{
  "arch": "vit",
  "model": "multi-label image tagger",
  "dataset": "aerial photos of the United States (SatlasPretrain)",
  "train_examples": 50862,
  "image_size": 64,
  "crop_scale_min": 0.5,
  "horizontal_flip": true,
  "translate": 0.06,
  "color_jitter": 0.1,
  "norm": "layernorm",
  "norm_position": "pre",
  "hidden_act": "gelu",
  "mlp_ratio": 2,
  "head_dim": 48,
  "fused_qkv": true,
  "bias": "all",
  "qk_norm": true,
  "parallel_block": false,
  "dropout": 0.1,
  "inner_norm": false,
  "moe": "soft",
  "num_experts": 8,
  "moe_every": 2,
  "expert_mlp_ratio": 1,
  "slots_per_expert": 2,
  "shared_expert": true,
  "patch_size": [8, 8],
  "conv_stem": false,
  "layers": 12,
  "width": 320,
  "positions": "sincos",
  "pooling": "class_token",
  "num_labels": 7,
  "residual_init": "scaled_by_depth",
  "optimizer": "normuon",
  "muon_scale": "match_rms_adamw",
  "learning_rate": 0.0031,
  "momentum": 0.95,
  "nesterov": true,
  "orthogonalizer": "newton_schulz_5",
  "adamw_lr_other_params": 0.0021,
  "max_grad_norm": 1.0,
  "max_steps": 6700,
  "batch_size": 384,
  "epochs": 50.6,
  "lr_schedule": "wsd",
  "decay_fraction": 0.4,
  "final_lr_fraction": 0,
  "warmup_steps": 670,
  "weight_decay": 0.2,
  "adamw_weight_decay_other_params": 0
}
Rows from block 9, named by matrix and row number. Rows with one number belong to one attention dimension. Each number is 500 + 25 x the weight over the matrix's rms, rounded and kept within 0 to 999. All counts start at 0. Numbers have three digits each.
# v: attention query, key and value (stacked) (model.blocks.9.attn.qkv.weight, 864x320, the v third), inputs 107-213
# proj: attention output (model.blocks.9.attn.proj.weight, 320x288, transposed), outputs 107-213
v.199:455490495519505511525469533507505514487523518495504470487514490473515482521540497464501467520547487492472466489505496497492477498458456446478483496510473536492492502489491551491502501515510543505489511488539499511524519514488520529518483525555529526501508511487512529543477479556485454489418480523508476501509518506447483
proj.199:529505488536452489496536509511529500451541482538487542451514506518542472479493497499546509543485527532510474502460490505498502548471506504524526518492495482467541447487514504547500527507492500459508502483491481518487482506460483513496511500465520496538486536484523527488572530479518539511552492506475505503497511481507509
v.200:460474501480491472468538558464502456528436527539491440473530488522485453466508519513496520479522499472499518454520528510531483520502511483489479478544535481542467549515505557497534485472476465501539504488494483476464508460465500501472550471536526510518543499464472467521519519487479517514446493505490511495482514466487486
proj.200:476487493501480475508528529512530505466514470495492514558517502434465561484488446501490497516484491471500511534508502539451512494520477524489489525536475477460507494480522519513492493523524495498531532512480471491480488554540509478482471514525526491520505463539541527499499470495537454488520519490518515517523509484462530
v.201:478451469523457444477451500487521469500458517513496453516495468535496545529492510540531518460467503537501505468491497539514446525496488507509498511466475490525511516477508536500529505497541521522415493534493431492519481511463454517533483505493497507502449476509473549464505431513542531477480515523511495479457500482499508
proj.201:509563518488487543507480485524499502501449489461466534522491559503484489473527519501498509540497482508547503514511552494509513553525516507525493467508493532499491500537507469492460525476482477443525562457439537490519515501501468451441496442547467506530493478485467508485546536540462507516542517525544500509519503462523471
v.202:480469486556485492487497505487482499543512510494465526503495454495496491482502548514500503513486507515476527504509539521542507508502510549485498509531526460453522509505485528461478508472526516514537521523486490501528474496485492482451536526479494491525478474479504493484496514499511482515498487491500465469461519505521516
proj.202:507520474466494515492486457480492494499493504516562466546493507484461478467494480472509490498485510457450493485512439478494470512504503472486481500489449501474508489495478476446530509488486502510471495479521532561513537502498515497480496505498472489503496505471492502546518514544524487511528531502477492564523507525519510
v.203:510507518517528457508508528497506465452480501469536511453522503474440499476452518505518492481490484500510520437489511487537471523526506478446501528508485553520538522548501472513452478498502516487506522494497518508444528538443491469505545496474492541503524514480455498520520521492504447495477499549507466477485462506499502
proj.203:480513474505477545493522495475479529513489485524531473457543513494566532533524480506519531534484512533511441522496509513502480455487438502530486521503463507489482507466487507528548485499489467535492441479468491487526490490541499501409493483513528436522505464488489492488514553477490525515484499478468556521522505489522482
v.204:545563504518519478532490455523495500480500539502498514484498543416486504488494501498512516499486523491486526498504520469521538522560481497522509530500504517532502466537504449543472521478484504495477453474517491506503519523532529480499485455492557520469569476528469416494550492502498488547499492491483507490450460464508496
proj.204:452496527523550487506509550480494456514494461499465503484490497498468505494505497503485477526560528525525455476531502486483492484492481500494518522492524465543502498464514504513531503487478510528473508515503434509546489454532501486452511506509496459482505527509473508570434435496480540515506472502492536545496564491488503
v.205:502484508519473483488494480539510529499527510491479429511452532474536479491496463502539512478524452507515442440529500514493521480511493501495481479483528506548509501463489469482527501550482487508452501535508445482526512487530530517500500532502480473468509543514489511516530526510492520500484470498504481478521503451477466
proj.205:493494490512517525522502541457510522477501525512518524457447461549472491487520524469498529479477533524536544504512546463499516467480561481516517500478530512498506506498509507549491496457488521496534521509535537520472492486533475463493492504552543476530511513525489487503480514479479474502519487511486502481485523534485498
v.206:466478525512478518505537530503483489543493484491512566494512499505508480483479527482504478526508514501497541545465496525498467471520484515488487478514506577481518531505503475487520486487511514521524487503481515494484481442458490471473507516532492484543552524520551518480495532500465512470461553503569494510504527528493511
proj.206:512498399469487511517491471465540499491506511499497433550550513484478492478500474530481543495472492501482489486513541469514516558504536476496477528485484470523525532493520520485481484514529461554514476520456498508491512521510511489503503507463490492503466477486477528492467494518519467521500505482480516512528478472477576
v.207:508475533473477527518549515485463477454454518487512487465514505463520524483487500517509497479475492534442508508506467521496491526502526533536464465495454488498484458479517518521487521515507484484541478512469479494475507489486496507485517553467493502494525496498518527506502531499525513468541501480491507517505478483473519
proj.207:469508499500513491509513470488520525492497502526494539521501473507495498539531455549481515540531473474544513470493514507503512517525500527494476498496541495489484543542481485525513505538518505524477485503499493517529519552485532484502513456540522478534488445560524463484506552513457549517461462516531529518523495527540504
v.208:490490494508524489512509504506512510518552497480505536482502524448497503485463471522533483494519496498512538534511498530464486486519492488537544519505466508496541480487504510490479475496502503471459506515447480525476485496520510493470549495450523503486522488553520514504547483533467510479517519514475521477523509463528489
proj.208:511479535510485498494529469496472505491486505522531481473533518537502538487551515527486514480514548511504445480488493500522520480494491512489477513476474521532517495495433516460493505461468463550520486493545520507521497497491505533527497511490497512500542490525452501477466518554531544493509488464543492511485513542521480
v.209:529507492551483468486465502439519457545506465526496465537526468506519509520514510466536540442535534458475488433489472524528484499524454517452495497500471498475497507511492516527530515523489551506520503503459517496501527512490498506505491503511517550502509516529537468464482506501522440509524513458473516483491510449479506
proj.209:513487484482533528498482532478501529503482471403480506493480482494453529479495545484501427458495486513495495591530499502457475542512486493482501473505512505482453462479534526473450454469475500490473498501509508505545456497495522519501517469459514451525479529469469510470496511495500457526500449498453513493472476481544418
v.210:512507515495486508465544535471475487493498492539498441576484460483493475537513499514520495459477505468433461512475523476460521477510466509538535498474510483468467480521519503460508494485491472487457511451492497441520498469497506514482503530509478503494482498520517500515497541531478550496500497472459502518504482546481495
proj.210:487528518496507459503492498510483470519527483452493536477473496510481538506491463523466449528517469501483551484518500514511534560485540487527463503505504502497509529523510515507496475499520511492524489521458512499522509524492507493474530508533529479523511535547493496521489475507477468518516543557517493491523530433511526
v.211:476493487500520521532463533533490474528543501521490489482517537491521483543476485485479441474528525481505491488480513500486523459518473513459514507489505494485444476482490500524529474501478496509466485474507480499525508481468507485476500519494482513491470513523517495493524484496540452495525452502484522510507521511497517
proj.211:500484486509499497488528569484493475500497543500510516493475506518531479492516498456499499530472525489490473541525474477509485497480547475489500480538467463492515476533503521458483540538518485557547495496513511521450481504510477480515500485512505524474540525459539490500463521463473497481470481510486478476485452471488457
v.212:476511514494543512522519535484509534468486491529500454493529524470490512509477553482533546477531452473539484485514469490487484534525500517440509513493495489526534479526506492489503485472510516540536476490473498505513559451482502490524511510501495525453518489470486518510478514466503496466471502533534504554537501503491470
proj.212:501477459496512523524512517494468488517514495529515482496486500468499499485497502538501477488476494522503571525534492473503517509456546525532498532498477497449485528491510476496514526500488463496514527528461540523519499536472493491491505468479503517523525496517522518486505537496495523484472482457479555498472508493486555
v.213:504547551498483492497474453507484516465493492507498508518467471452452519506521528538482491459457456517484500495501463465487512461490498528518511491478528507446485477475491487478506493546477506453504468536470517476543497514530488527527490496478480511497485518489494529502513474483492539518471412490498490495527496515506525
proj.213:501540510524534532522490521508532510560482524489502533497513466483481471496455479499475488506554532502526505530495481499466480504530541461515529489520477465499509501485529468523492489470485483540494495460513476539461477524454505468461510508595527468515513471495528466483509500498456476514527517495527493502508509531467506
v.214:506488489511498524436464499496523505518459473481489471447489510489487488520526478476486575495487525556527484487540501544519521537509515470465443513474527535507549528502504504470501511525453488472503513491513484537475515504476511496505528477523504528511536472463488469569453532474469496523513481498474525475523472508517531
proj.214:551510511506494490494514542494514475482525465513562517483494464453510470489508555506538448510545510494519523545482485447485440453460475501499539496510443480501468484472478502544509459437486462519502512508520467477547471508490538536500498507461506497516470497501446513489546501539502497466469479528492506534475516501503463
v.215:530485519471484502506541553470523525543504486501531486498502514533508524508552468493535508495540452479466500480447481517492485512497524496507506507494475480535524466486533454493491513462534533486470483501532466534479511542519501516499535467503528451467515509542508492501499473523513498489512534480523469520519480512475490
proj.215:457523454467534442521486492513503481516485521497477493466470509518480491503478513531453487499517535469504527486497487484505544501478458475532482488499491502521532457454523548502527535489480493520517543467494483449497493473518514501496467511485498542502531505506451490500523533484476496511543473494482529464495485529535489
v.216:516524483472486511518498477479494510486484488496505490488507466525535476517483436473528527473513492510517473501485476474513453527487529469556489484499515494490507522481506487444488498523481462464502526530492435526514447516497534512523476488493504472470518506470512515508489524514513474497509485504509504486505448476522477
proj.216:509483484492462484497482520513506484476526507477526528525478541504523506490538519524533463537439526503483532524444532497519513524482494490473514511486469521550472521477462473527505477502505545508562461456504496498478531473559445497491522470539509544474476484503510476521549505484498530492483501489490486498520530530529512
v.217:519501500499507498503487495522502480487514484507454512484543458480515499499425512499497534482477487484503482493498490494496527504496471462470467496451510537483459496517533511485503484528493525513502486540480512557549467478515490491520488519528500492509489539493484515492519457500494494530527483504519512520470523519520491
proj.217:472493504506487494508460486463514476529453533508538493505460491488480509501510477485507492491489496499484529501499491449489491490519520491529497454520530498509477502526477493514493490489492496449522529476537480479483520523498534480550481518493503464490516487522516524476498500483474525472525518445512471496488522506488459
v.218:511463517491502486552538510493517545505472511495530468528476475475460535506471450474511510493516469538500469462523507528497475461579491514515509490471457469459489524472502518516483498473467536488455494504523525485538495539479485490491531514536495505502566533496532495487521480472439523511526526523552507521507451498501523
proj.218:503491489521507477521501480509534502478476496512473486523477508550481501497522545514527523505499487521519545496528526485508485491451500487535478517528489538492468496523527525516493500517483443492460500550437493501504489517556516498545488476477495520542475469504478459514505555487549480467516495493491489507529497503524476
v.219:493503515483518487470489540497540502513463481510524481506496506507492462481520533478503511545503448510524474525488551500493467516490469525503483507500500539424531525472495539523463503472571511526480495491503526477468499482491467509492453510498495469536491502505495471563487517496528559543490488520476464466504533505502519
proj.219:503520504504497492507496484515469492460571522504536519484510502501507506533517459497526571561473513485466489495469458474488536512528523522524494528504516411481448430531516430447520530534478454523475518506516466467519513526549524492476545513525547551504526502515468535482548447529507484501503526489515533500534509490498500
v.220:489478482522517497489480503495507505493479497504482552484464471493453517542477571508517503537491537506569507490514447518458518518517496481458525485436453454492538498510436467505491514484502508510511516482473445496512471540491501496520506482488459438545513476506492515492492471462468508513490472515535491521545524505510495
proj.220:485504496479488534507509529510459549514488514486515509544505533492547458495557478451451508482517478536455515490452541481509471457520521476533539492520542529517445490500494501471477485545508456455508440524480507501532529477468514518489521498535532519460530516487502478501511519509499491463498517469502492501473465541518504
v.221:518467474462511489522527498491536454510510478499488472480512496543500493516475498489520490504472515481527569483480491504517474497501508483487479476476484520477546521515453565509529507482490546467478496453434544510503482496476468466455452509515522535522509512543500506502490534560519479505534484493492498494499517483479533
proj.221:485516496506473519511499502498447572495498496484481481531528493465480542486521492526484510523474471504512452536487519530508538511504531510515470522496510509470503475511493483474490471489538486548551498502526500503504487521439484499527504471488516474513514509453488511493508474510524518518542536472522496495505489473517510
v.222:536528493511499513522464545514443513542488449566497551491476523505503516449527500486540478494538544466451467509450528486479454446517525485525525521548497496506524521478499526481496547492466452457512516444484514506500530504510494492472495524516513401487500524474517500518508512509511513497500496495491533507504499518523498
proj.222:435465488496528478519511459501463472483545498492496509489470494503500545563500527470456523533505500517541529490530490488527532518458497494497532480487517515501476475551505487482535439509533528545483472496520485479483462541472501521522481464448471568515514544498482527475464531472515474513484521500485514474497524546514503
v.223:455498494543472520486450501489453518478517551500489506554464531478476485452513474504475513494530480487456504508511493517495543512473499475497468532493476485510531517501497559481480472476502485491499445490485508508499494479484491503534535486498468517488497503486493472498475472546520525507535508463504504533443474494481508
proj.223:551517532459541440523485494456525506526526505460506527525533462521482507461519512485499505506527481570531494504522491491511497552498499531494501493481498500500497529494496475509491508486480500478504515504499494463497468528494547508463479530476525441482506498504504569500482487528486483512488473514506481481505529476500487
v.224:508467511487504497508478473527462475510481467492494480493480519503479469487502529534485500503498514476532541531538547492480503483493510487528510501507506504506496470533545473471475503502504508468499512505526536466473491480483487481504486508440524473472515482503511510494524508451534511455523529523492487497493495493495479
proj.224:445536499534514512514489504493490526501499489496506498483524490542467508489489471493496515483507502488513515477507513492494500478504552511485522532511500465546522505486504516522551512484514486558501507479499502469473490530527512479489488496523455494482483507525495526527522521527482462510465462522502510513496498516509579
v.225:507469516496497524557515513511517471493572463486489536513528525465531525523497508515499493517490501510465512496546488518487497447500501488498488494534554511516456526473463458505488531449480491469483510484492499513522497494476485464481496463489530511504476539504492526495494513486499492478484462490464492514514499520455518
proj.225:503492484513485483520515482486505522450450510485508429498505507521525500443542492505511494507464549453510485495506510478526522503542478525513498519485473517482545483510497506493491478557527519555475523454470494505482480492492533539543527520482511468507483495524503436432506496478425454506511494513486525519530526500541528
v.226:466510488480496498495521485507510484523461525484518497532484522453521471478469568494468498520474511508500482490513485520502507500522523509515530505488478496493502445490511564472521480542475554480454502488526525500524497471439550475489464507518495507524526487484487479482513466515461550477455466481532483531523513498450529
proj.226:497489498515565493471494538520520536539511503502508523477559503494492509462514485508496490501501512527473513489510541494496502475513505541498470509543536456448484482547532480512453551486494432491496485508452465511475520452488486483472537479507486509500480518509529530540473459550555502492505487513466552486505503471512532
v.227:582483517488446482514517500469486495471546487492459476497499521466488501473526498510508499509525500488496468498487483478492486507499476520504496476503457431475519482489513518465543484484492506505445509492469526480478493514523476522509509501467508445539498544504506509492517495536525487479543510477501499497474475485489585
proj.227:448501511464520505503498458499492502490492463488484508455537549535495528504510477495460497476494471500472519471523548507555581492505541493539506521528550501477519530483549514520481501573521457498493517478503466516480511476526494529523531513551497441490484520482460458479458533478486480528524527501466503487493549500501501
v.228:499483470498542536476487422519519491502492520492528486493521524527474505484524492495504528537515487526454500510525476452465504494496515470485501473489502495493549488467498509483479476537499501503518478474533491517556511529508504491511486494476505519470508497498539498462529456494536496481477479487496512473494517490502494
proj.228:533476511526515499535515542482496513497507477511497546518513447517493483528484519458497466507480516484512529462476507544527465513510490517527502499518459504516549461552502460492499476456496513519504513507474467537441516516474495513495521522491514474540499566481519486510484488499503501467496506484464486495498460529493453
v.229:494488501452464486505521495524507492479488486510453478497511474525472480497450529503462500450559527519443497548450528501533443525481481454523525511524477444465506469482490487486523480475489476547482484502513489462478472489545507524504522478505472494539487533507448541481514479493471484490510551485480499497511511500486494
proj.229:461491515476480447487475481542492499531485544465494511496492503478525503531503431486514480524483516482461505438512440501461548497514495513494507514492530563480494544466562476491506499517567533420506493481505526493487508541525453522519471511476482512460490447526509473514496547514501508571534517511524511530534476516496554
v.230:492500522458514518498513542452480491492461522527480490515471475514488478503531514485509552534498462524515491495484507492497498504486497507513464497533495462524523560525494501465517540493504530478484545482490492479512459545453518491472520566501536470497506513485469489504511516508537514499502494546519516487457504515502515
proj.230:493525482486504475499508481514498495491511498496554504482499500503488509474500490489500500469484500483532513498537510503467551539516528465514479468496504551494461487513490511477471485506507529501478503487494480520527558472501501495497526509504523470515517503508494505518524463471499471475521503491408477530526528412530504
v.231:514472475533508486497469438464515488496533467500469520511485514502494502490518520562481489529476511497521566513548482503508479497480531466510509509498509478502484517506466537509514527518525480519516517533488486492488471498535494505501478501548509553503469471497482536474508505543490505441498511514525501487490492508495482
proj.231:458492558521499552538521490506491527520479479510492480443538515477516535485489456487482485508514468495478510509493552491530526497520471519514512483538486513570508559452481502453474494491546496453476498496528496516504532506461481529519520507499500456504503460461483523482514516468507538529518503511475502486499504527537520
v.232:538499407514496464492545465516521486498515511521504505508503490478518500489473479529481483533509477505514522499484526541539503450507493525573478505504487499469431540496526502474500514523513479503470489533511484485531476475528539497508455539490484488498498480515552504494534551499509505498490491512461497491518460509464483
proj.232:487513541515493483496498484516483514469475479529507501471506496490474512535522472441547464474455497473469501480476480550476531473534490489472525502520531539505480480494497485494496452505512542452530526495488532514449487507516508539503537486499522502473466508499466522526489479526494531520510517470530465505483553495543514
v.233:486486494496513452583531475518504500518513463499495522477526521475514482481419493525471491496496523480513498465499523509514494493498493477538509519516484450462467469498490528495521494475509500501465529514528540509506469516475492505502517458483467515456528510537475543475488456504476511485473496500494520515539493495504488
proj.233:474459490512471481496493520478501508513509560484484503473461479455494501509550523489540530506514483533488526492471505471497528520488487498474483536486544518546539498497522450518497498519519546494552465479477505506478501502467497491484491517490495519477544485494517514523541545525536458440494483502512515512514508482534494
v.234:565553505489500473548516431534447465492544496483454514499520556485524525513469478540502491480501514486525533546553537509496505502518532487487506499492459489524459481484463447504506532532465506517502488507526475494546497513526492497504515486539498525522485532485503469466496519475498524516550470461496516521509475478515494
proj.234:468492512520483513496469511493497523509459495493507508540509506592494488498517513484531511500522509499463470483490503486493490448466480454536538500474546501550502545499479493568511475532541491508445478499490531502448494448473529531523513547488491490496484444485559537493450504505460537478509495497547480482493481505505489
v.235:477435503511525539491485506541503466516493540497536515480500486545490473485542508481519524452514504469470463507483465498512509517502498499520459490511517533474464502564532521504472537505444513499509489453474493489512558537498548501500532491449481489506509523463491476539443531479491494502516527525462533482527474484471520
proj.235:525539460489520472490515468510495518440471504453542492517511470487493467484500542519474498525516495495500503499526470498475540475487506500479546512497476480493499513512499523459524502471500447538499523476528501495516504479527500478514529468499498494492460540537533498491501516533490475494476443515493496472472465486518476
v.236:513544434489483506465496482467514493499505582506490495533480477534497494504481529501470516455512516514457470500500505482508495516524497511496494536462510485497505502477493492487463453480519453497497508492526519478553518488558501524511484462553514506499522508513490495518477481448460497492469443506537532479503535525518467
proj.236:521461476536466482536491508540481480472510494453522530475527506464519459486500486494538513539512501475518520527470524528508468520510486491499485495498462503484526491489562468536511525509478529477506483547522480479477531528497507478517492530481486555496448475458533501446488463472523501519480535451550501511528503484502539
v.237:480512480546556525540490481505526501509462484478525518559524455549492536517496511416503482489494490519464567534480432493513521484513482499474511459540479475451495528488498490521491479510493515513509506495524538523440527524444501474479526465483497499474545492488524522505497518533463516520457510508497504509466491506493499
proj.237:495507482498513489501468458438532530453531508488477495471511532465486471484494506503476515518538464513533475485488556493482484494494478499490551507452505535506468496504505498451466504550486512548433468518469457486494481520475491523464499483457492499528481534493508466507482494497529464465508500516473513501547538439490456
v.238:502543463502491538505503500507480481568491503526511508513495506521475498502463538536458440467521488470450524457471475519511468491495522516540484504505531458485497483465511443510468504531457488550504476477497488506501531494551512509464487481480506495511466491516483499492542516470468492502452504519463486453522530439454470
proj.238:473479514512519476516493490544503508470477516455523502487489499458510488510506477524503544523516492474501494492520510533466484466521505482494507454521490446487512456491527503479518486528502489480517567477518521495454498542473492487468526518515460494504533506522511482485469472474507537502525474469538478482473458574519574
v.239:503502468504508530527500458524543506518502479554458498530487509497494473475523493510536539503464508528457473503488493509476525504489501532449514515492517470473507466513523511525548487516469488483530502491491485465519494473523478479483472481502514471493498557550552524516504527498537512468527535506505492479453463454473470
proj.239:504490528477562504523475528516454520501531525486509510453483484512475494526493549474434486489529505495507478448507475489514496491511555443495437513502499507476503500522499473477449524472490516541496548514546531501506495490505516507533526477447506505554507478481519451485463555516512473495526525548490501510546483496515476
v.240:510485529459479474529531524532494504531493467501469486503525530502507506514500494489453507518476489484517476510527426511512505526479474491539476550461438470495460505504461527499513495486545491528547512522482513456514506515499459488526517515485537520462441536526527475474496513467466504497511468471475527466497507513503491
proj.240:482494446541499493501502490499471482450488505500566543483475463483481487473483507524517490557522525495514600547491512508530509506458551465532495418544503464506525510533492499516467460513496525478502535491541522502522469491490501499486524525533510493558531511513490535503525457529499458464453454523526449505479543492509494
v.241:499520492542534499485498483522515477539503571500538518466505543522467506501488489514471493508490499537465502539449492453475494499484488473499511487501489520508453484499489478455545499548473483496503523539489511510436498458493514524479480518505464484458537462469517502471502482498488507478509472485441471515506553458513450
proj.241:532497510504490479521511495487479484507502456529499524491538458531497488515512512537503480473486490473521481453528517473491493477497508535508495497489491492468519543487509523485467512489482464506491527510477477513520528531458490495507534498484524488529476502514499509504552484501506508520518542518527533480564480532457520
v.242:454473501572510525514513472493472510512501470480548506505524496512493503496476440465491493501483482467507505521494458518489511530511460508552508488536546529576462485486493497489533527501488525482505506477504525535512507490483496506548510509474518479510469493471491478519502472524489486453544502523483490533528518491484448
proj.242:520540469449471501512512548529514551460446475510484473465543482481487476513515522535520499496479479548502533532475515490481506524509485486459499525481438481485487517484515495470496439516515503506461504542498476489479503523512522481518539452486504501522513498513453522492533524482525482491532512475489542513522490493508529
v.243:470495479501526501503515511497500535468458480475511510517516474494556462515515524473488490484500483476480476483517507499461538526524526517491501478506532520462530516485545472453517471489485484503475493466525503458462526461534507489472520527536527526512494497483497498488497504463513484484517508504528468511538478530472526
proj.243:481491515561521495489483454491522479505533464542496431490533561503515523482541477515458491492498434508502497521518488535523494481505497466529524521487499494506506521490473500510488528504494489456560506495481537511501475509503484498518544469466452467522514499486495479498535498524501542531516492519490526500522488485509501
v.244:463460528545496538492517499502561498440474496451518507491520525518541506516484512520483487535510534515506488500486530482458491532490502469497458483492513519455503492497525502471532484497513502493500470500500500482511518494495497504508507489471542513458549520517475531545527487494500447513477500534521479479505439528507505
proj.244:498520504470522499503485509498470524535508491503510448501530527475495529488484525521503503465487502477512537469487465498529520489489473473500498512512522503559473485482480509442466472522533508494513541529507521550480505495466530451540518476499449457527475485518531484495494532485483540491547514507485466507508540488493519
v.245:506464529493484490511540466480470463491523510508507501454515467476517485434471527477520539499480465518501515524511502515490538515538513450497507507477442489540509522474493522500494510496514500504548494508481513513512479505495509497518526534544532457463523523499541507522492503550463408483525484504481484488544552458481512
proj.245:488505498512482518532455547458529539508461496518485472531492488513460479519512533490537541480494497507539473482462487473511509478475514548471505464505548518499489499489500516476511458564465543531452527543509497494494507465496512489484487458477487563518502466544493508505524452451478507485510484469511466505483497532534502
v.246:529521480461477500518457456513486486493470522508498518518527462517498528533469498522512466513503493499520464490461515505445466536494471531542512487519519509511485518517469477503536506486524518457467502518502522467507516456516489463490529519472485503517460512523479495513489519552477504486489518523488507497467479491496523
proj.246:490490493476500529463528499468545518477500523481524512506519524482522492483499503471530509491519519524455546521479490498504544538499486530491446512513463491518502500483504512472489498461497472512552507484488498508490539509497531533507493502524464525477511536473497481511504499465505524480499523517487516514543476501459476
v.247:464509526514500500496479522510513541527460495520494500533474483483506499415537495492485501486509483500479495488477498475525479480493499517469471507475519515495502512482496465480512486487471498510469496479516460483501549509522508514509523504537499491509521501495566510488507464478481485525508477478472516519474527475511475
proj.247:524533448482550509520550464436496478488521486484504508497564542492472478553533465503488493504491505515501486530508528498517524468513456477527507488521431487495501507494532516509472483472548501534524445512496498497494473456473483517543507505504532480506527482493512498513465518500538501514486487518533462485518504485500495
v.248:460495527500484462515485519481500493530521478452491490497527464474491537467513498529478464513439458504466525516467518481513479562531488510484491502501502519487515477483496495535503514503496470480553501521515513503496483496508491514474471474531530462491501499475527512468492479508490504447529478493460471482499442542489497
proj.248:476539487515513473463504492492504477496523521528519485500488513487519467522520473514517503493487515486515507490508484525500515494525531539523519489493497507519529508514530481505501512482539528491464510475506454503479503496481564492511486524505486520470475486510511525534479515530506496490476503494512515511496518523515515
v.249:508439474507499467510461492478495530510453485465467526509496506514505487496497529504492540438477477489473487561519512500491536516525476485519499505484471518467468500545528537517499452501489517495531468508476502497540551500533529493540463502539513498503510500501501506504520489481517501514530430528515508503487485489465486
proj.249:508494512524531518521524472549508508497513532501477458487465482494531502492537479501513525502496504500507494495475487494515499477482492495514460502531522463508484473465456511502487488476473528481434524527548501534508466541473466523516552520501460499518504518515517521490476478502468486467502520498505473519519506528547517
v.250:485506473455502523509512479483493471485488505508504474501513506504485492500519489484479549484467477462474491498491489560520507458580511495513478498500496515485502525531490518524548507503547474508491485505500534560502495525473538459481452496490387482478479519505476483479503570498514504550499495498500517483514463477489565
proj.250:489526559538497501432468509543510487463513441552526510492461482462497526530475505508522506531540529535473508531477506514502491525457475463464535496527526464510450448493489535489493476462436541478486508494477452474509473504515511473501520475515563518471510508494476528472461482490488470536479488513456501485510541547499511
v.251:542514490480474523510480517464487544517528485442490545497485505473518500484522541560516499478488517494488490533496449516482504515547510474480452533487555439491527484520476493466501516513498480525511466511485493479504520463533482467503483516475524496506529501497479509474486498488528514475464476471473527483510462509489557
proj.251:510455520534528531505476477537516468517514537546461515516504501504522468508517479489520472498483484511544455496510522511526513501459550498531501476485485514507503496489500525544473443494501498496456514534479515513484551478475503527495499516494489508483502525502550504522501514509524485507498526512506510528507500481509510
v.252:483533533500509524511509493544483510504513503494459465485454537526495529514481483500500530552492506499436518495516465503505458529486494459486542508488492507491490467507528486515478499506491510525544524528474462517490510507536464490492484529482438483516487480502483510450541493486487521478545470540489479465498560454485494
proj.252:492437500455465470527459533482494457478494493485557519519524503516500500521494547519537472492526494529535475473474514510497529477518529534502493512497486468509510537543476477446506519511482453474460509476505491462517465526462515524526516512494522534495540529505501503520558483495500510476472494521481485515501495546502546
v.253:480467520475490525499488503490504523490517510485520507527500444511531508521457491482524499492510465514499485507479460500487466541507505488519485468474497506507515499492493476481487516472488535510497480507437533517485524502485501465485475504510517513506464500523513502504517476522525546522508472501495533477498477503510485
proj.253:503453464467483531507552489512478466517476528493533480476500565502478521541489496479513494499499529508507504543490534532465503491497519509467530532517486475504487520526495459501472483482538460547507519509484533492492516500485490512517506541457471522538504540464525492506481532496517476415490505448521429518516517463494501
v.254:495527519470496522518524443527492526485509470533548486463491547501563496473496501464509454529544510479500521456492531499499493488500526521499468542519518490543489508512552501453478499495518498515513532512521518476521509522503542500479490487481545493518481525470480530527551514537486502502525473477505511524523529530512503
proj.254:496496506518494503473467533473472506469484504484498527526487462489479508484498490524506526501502494490491483503506459511492493492529491513476535541498478503493494487497447487527533503501477497498493449463485541526485501489494464517541513499514487522499538545492509494494435509469493490529518559498454505487521530480472526
v.255:497522493502520490548434514550495476565564462488475470496503512450481500482510535511484513492513523485508491449488455521526475533467510476476512530509488515497495465511429497516499495487459517549463464568473505501513501521510521534485518490480441478497455492496460463500484514516435547506520415513484542484522485429518479
proj.255:524529488479447496462532470457521528483510525452506506502505484464471453517527478483534477477528540525528480506487543494481488459524524521486526501503488460484485510480514482513456477460521462488490547546463468478468476503539454436534499517525519488521538528461524489493529524552549481490483505470518487532533538537521540
v.256:511493501499488540482469472494504486512470565528470533532542439486500509498528532498483519458539479454501532476495521536476523437491487499515527527483494466459515482499486497479495536520514492496500513523496501523503458509484496488455515498509489482543518503538475556490482512503474548485509507524492508482536550488515480
proj.256:476482509527501504526500487545521466501501496506459514481479487537513527479480521467518453517498502495529494552515535528497460537540512488511420493513543491506530515480464497475477492465481502513512503444509541494512526478509470513479513451525498511480487519553515507456523483476464512525471510502528514525498453517490451
v.257:499490496521520521512463522550504484531470488505493430524458492529454512504558490468534475469509476505510483517517465494462526491514488454469450477492504472531470447495538484501473519493488494495484511513524498504512492479557500518508504518497495514536535532513463464492481539514471530504490477451506523539486513473555499
proj.257:564480497490493476482489478416484505508485488489473529505516502428514490532503542502462492497489528534503513500529523499490502513493505500497486498533471495501495513470490512507519450480493497537469530475509496492480467520514462489544486464483448493452503555491532481500504488491496447485531477501529522503490473514504498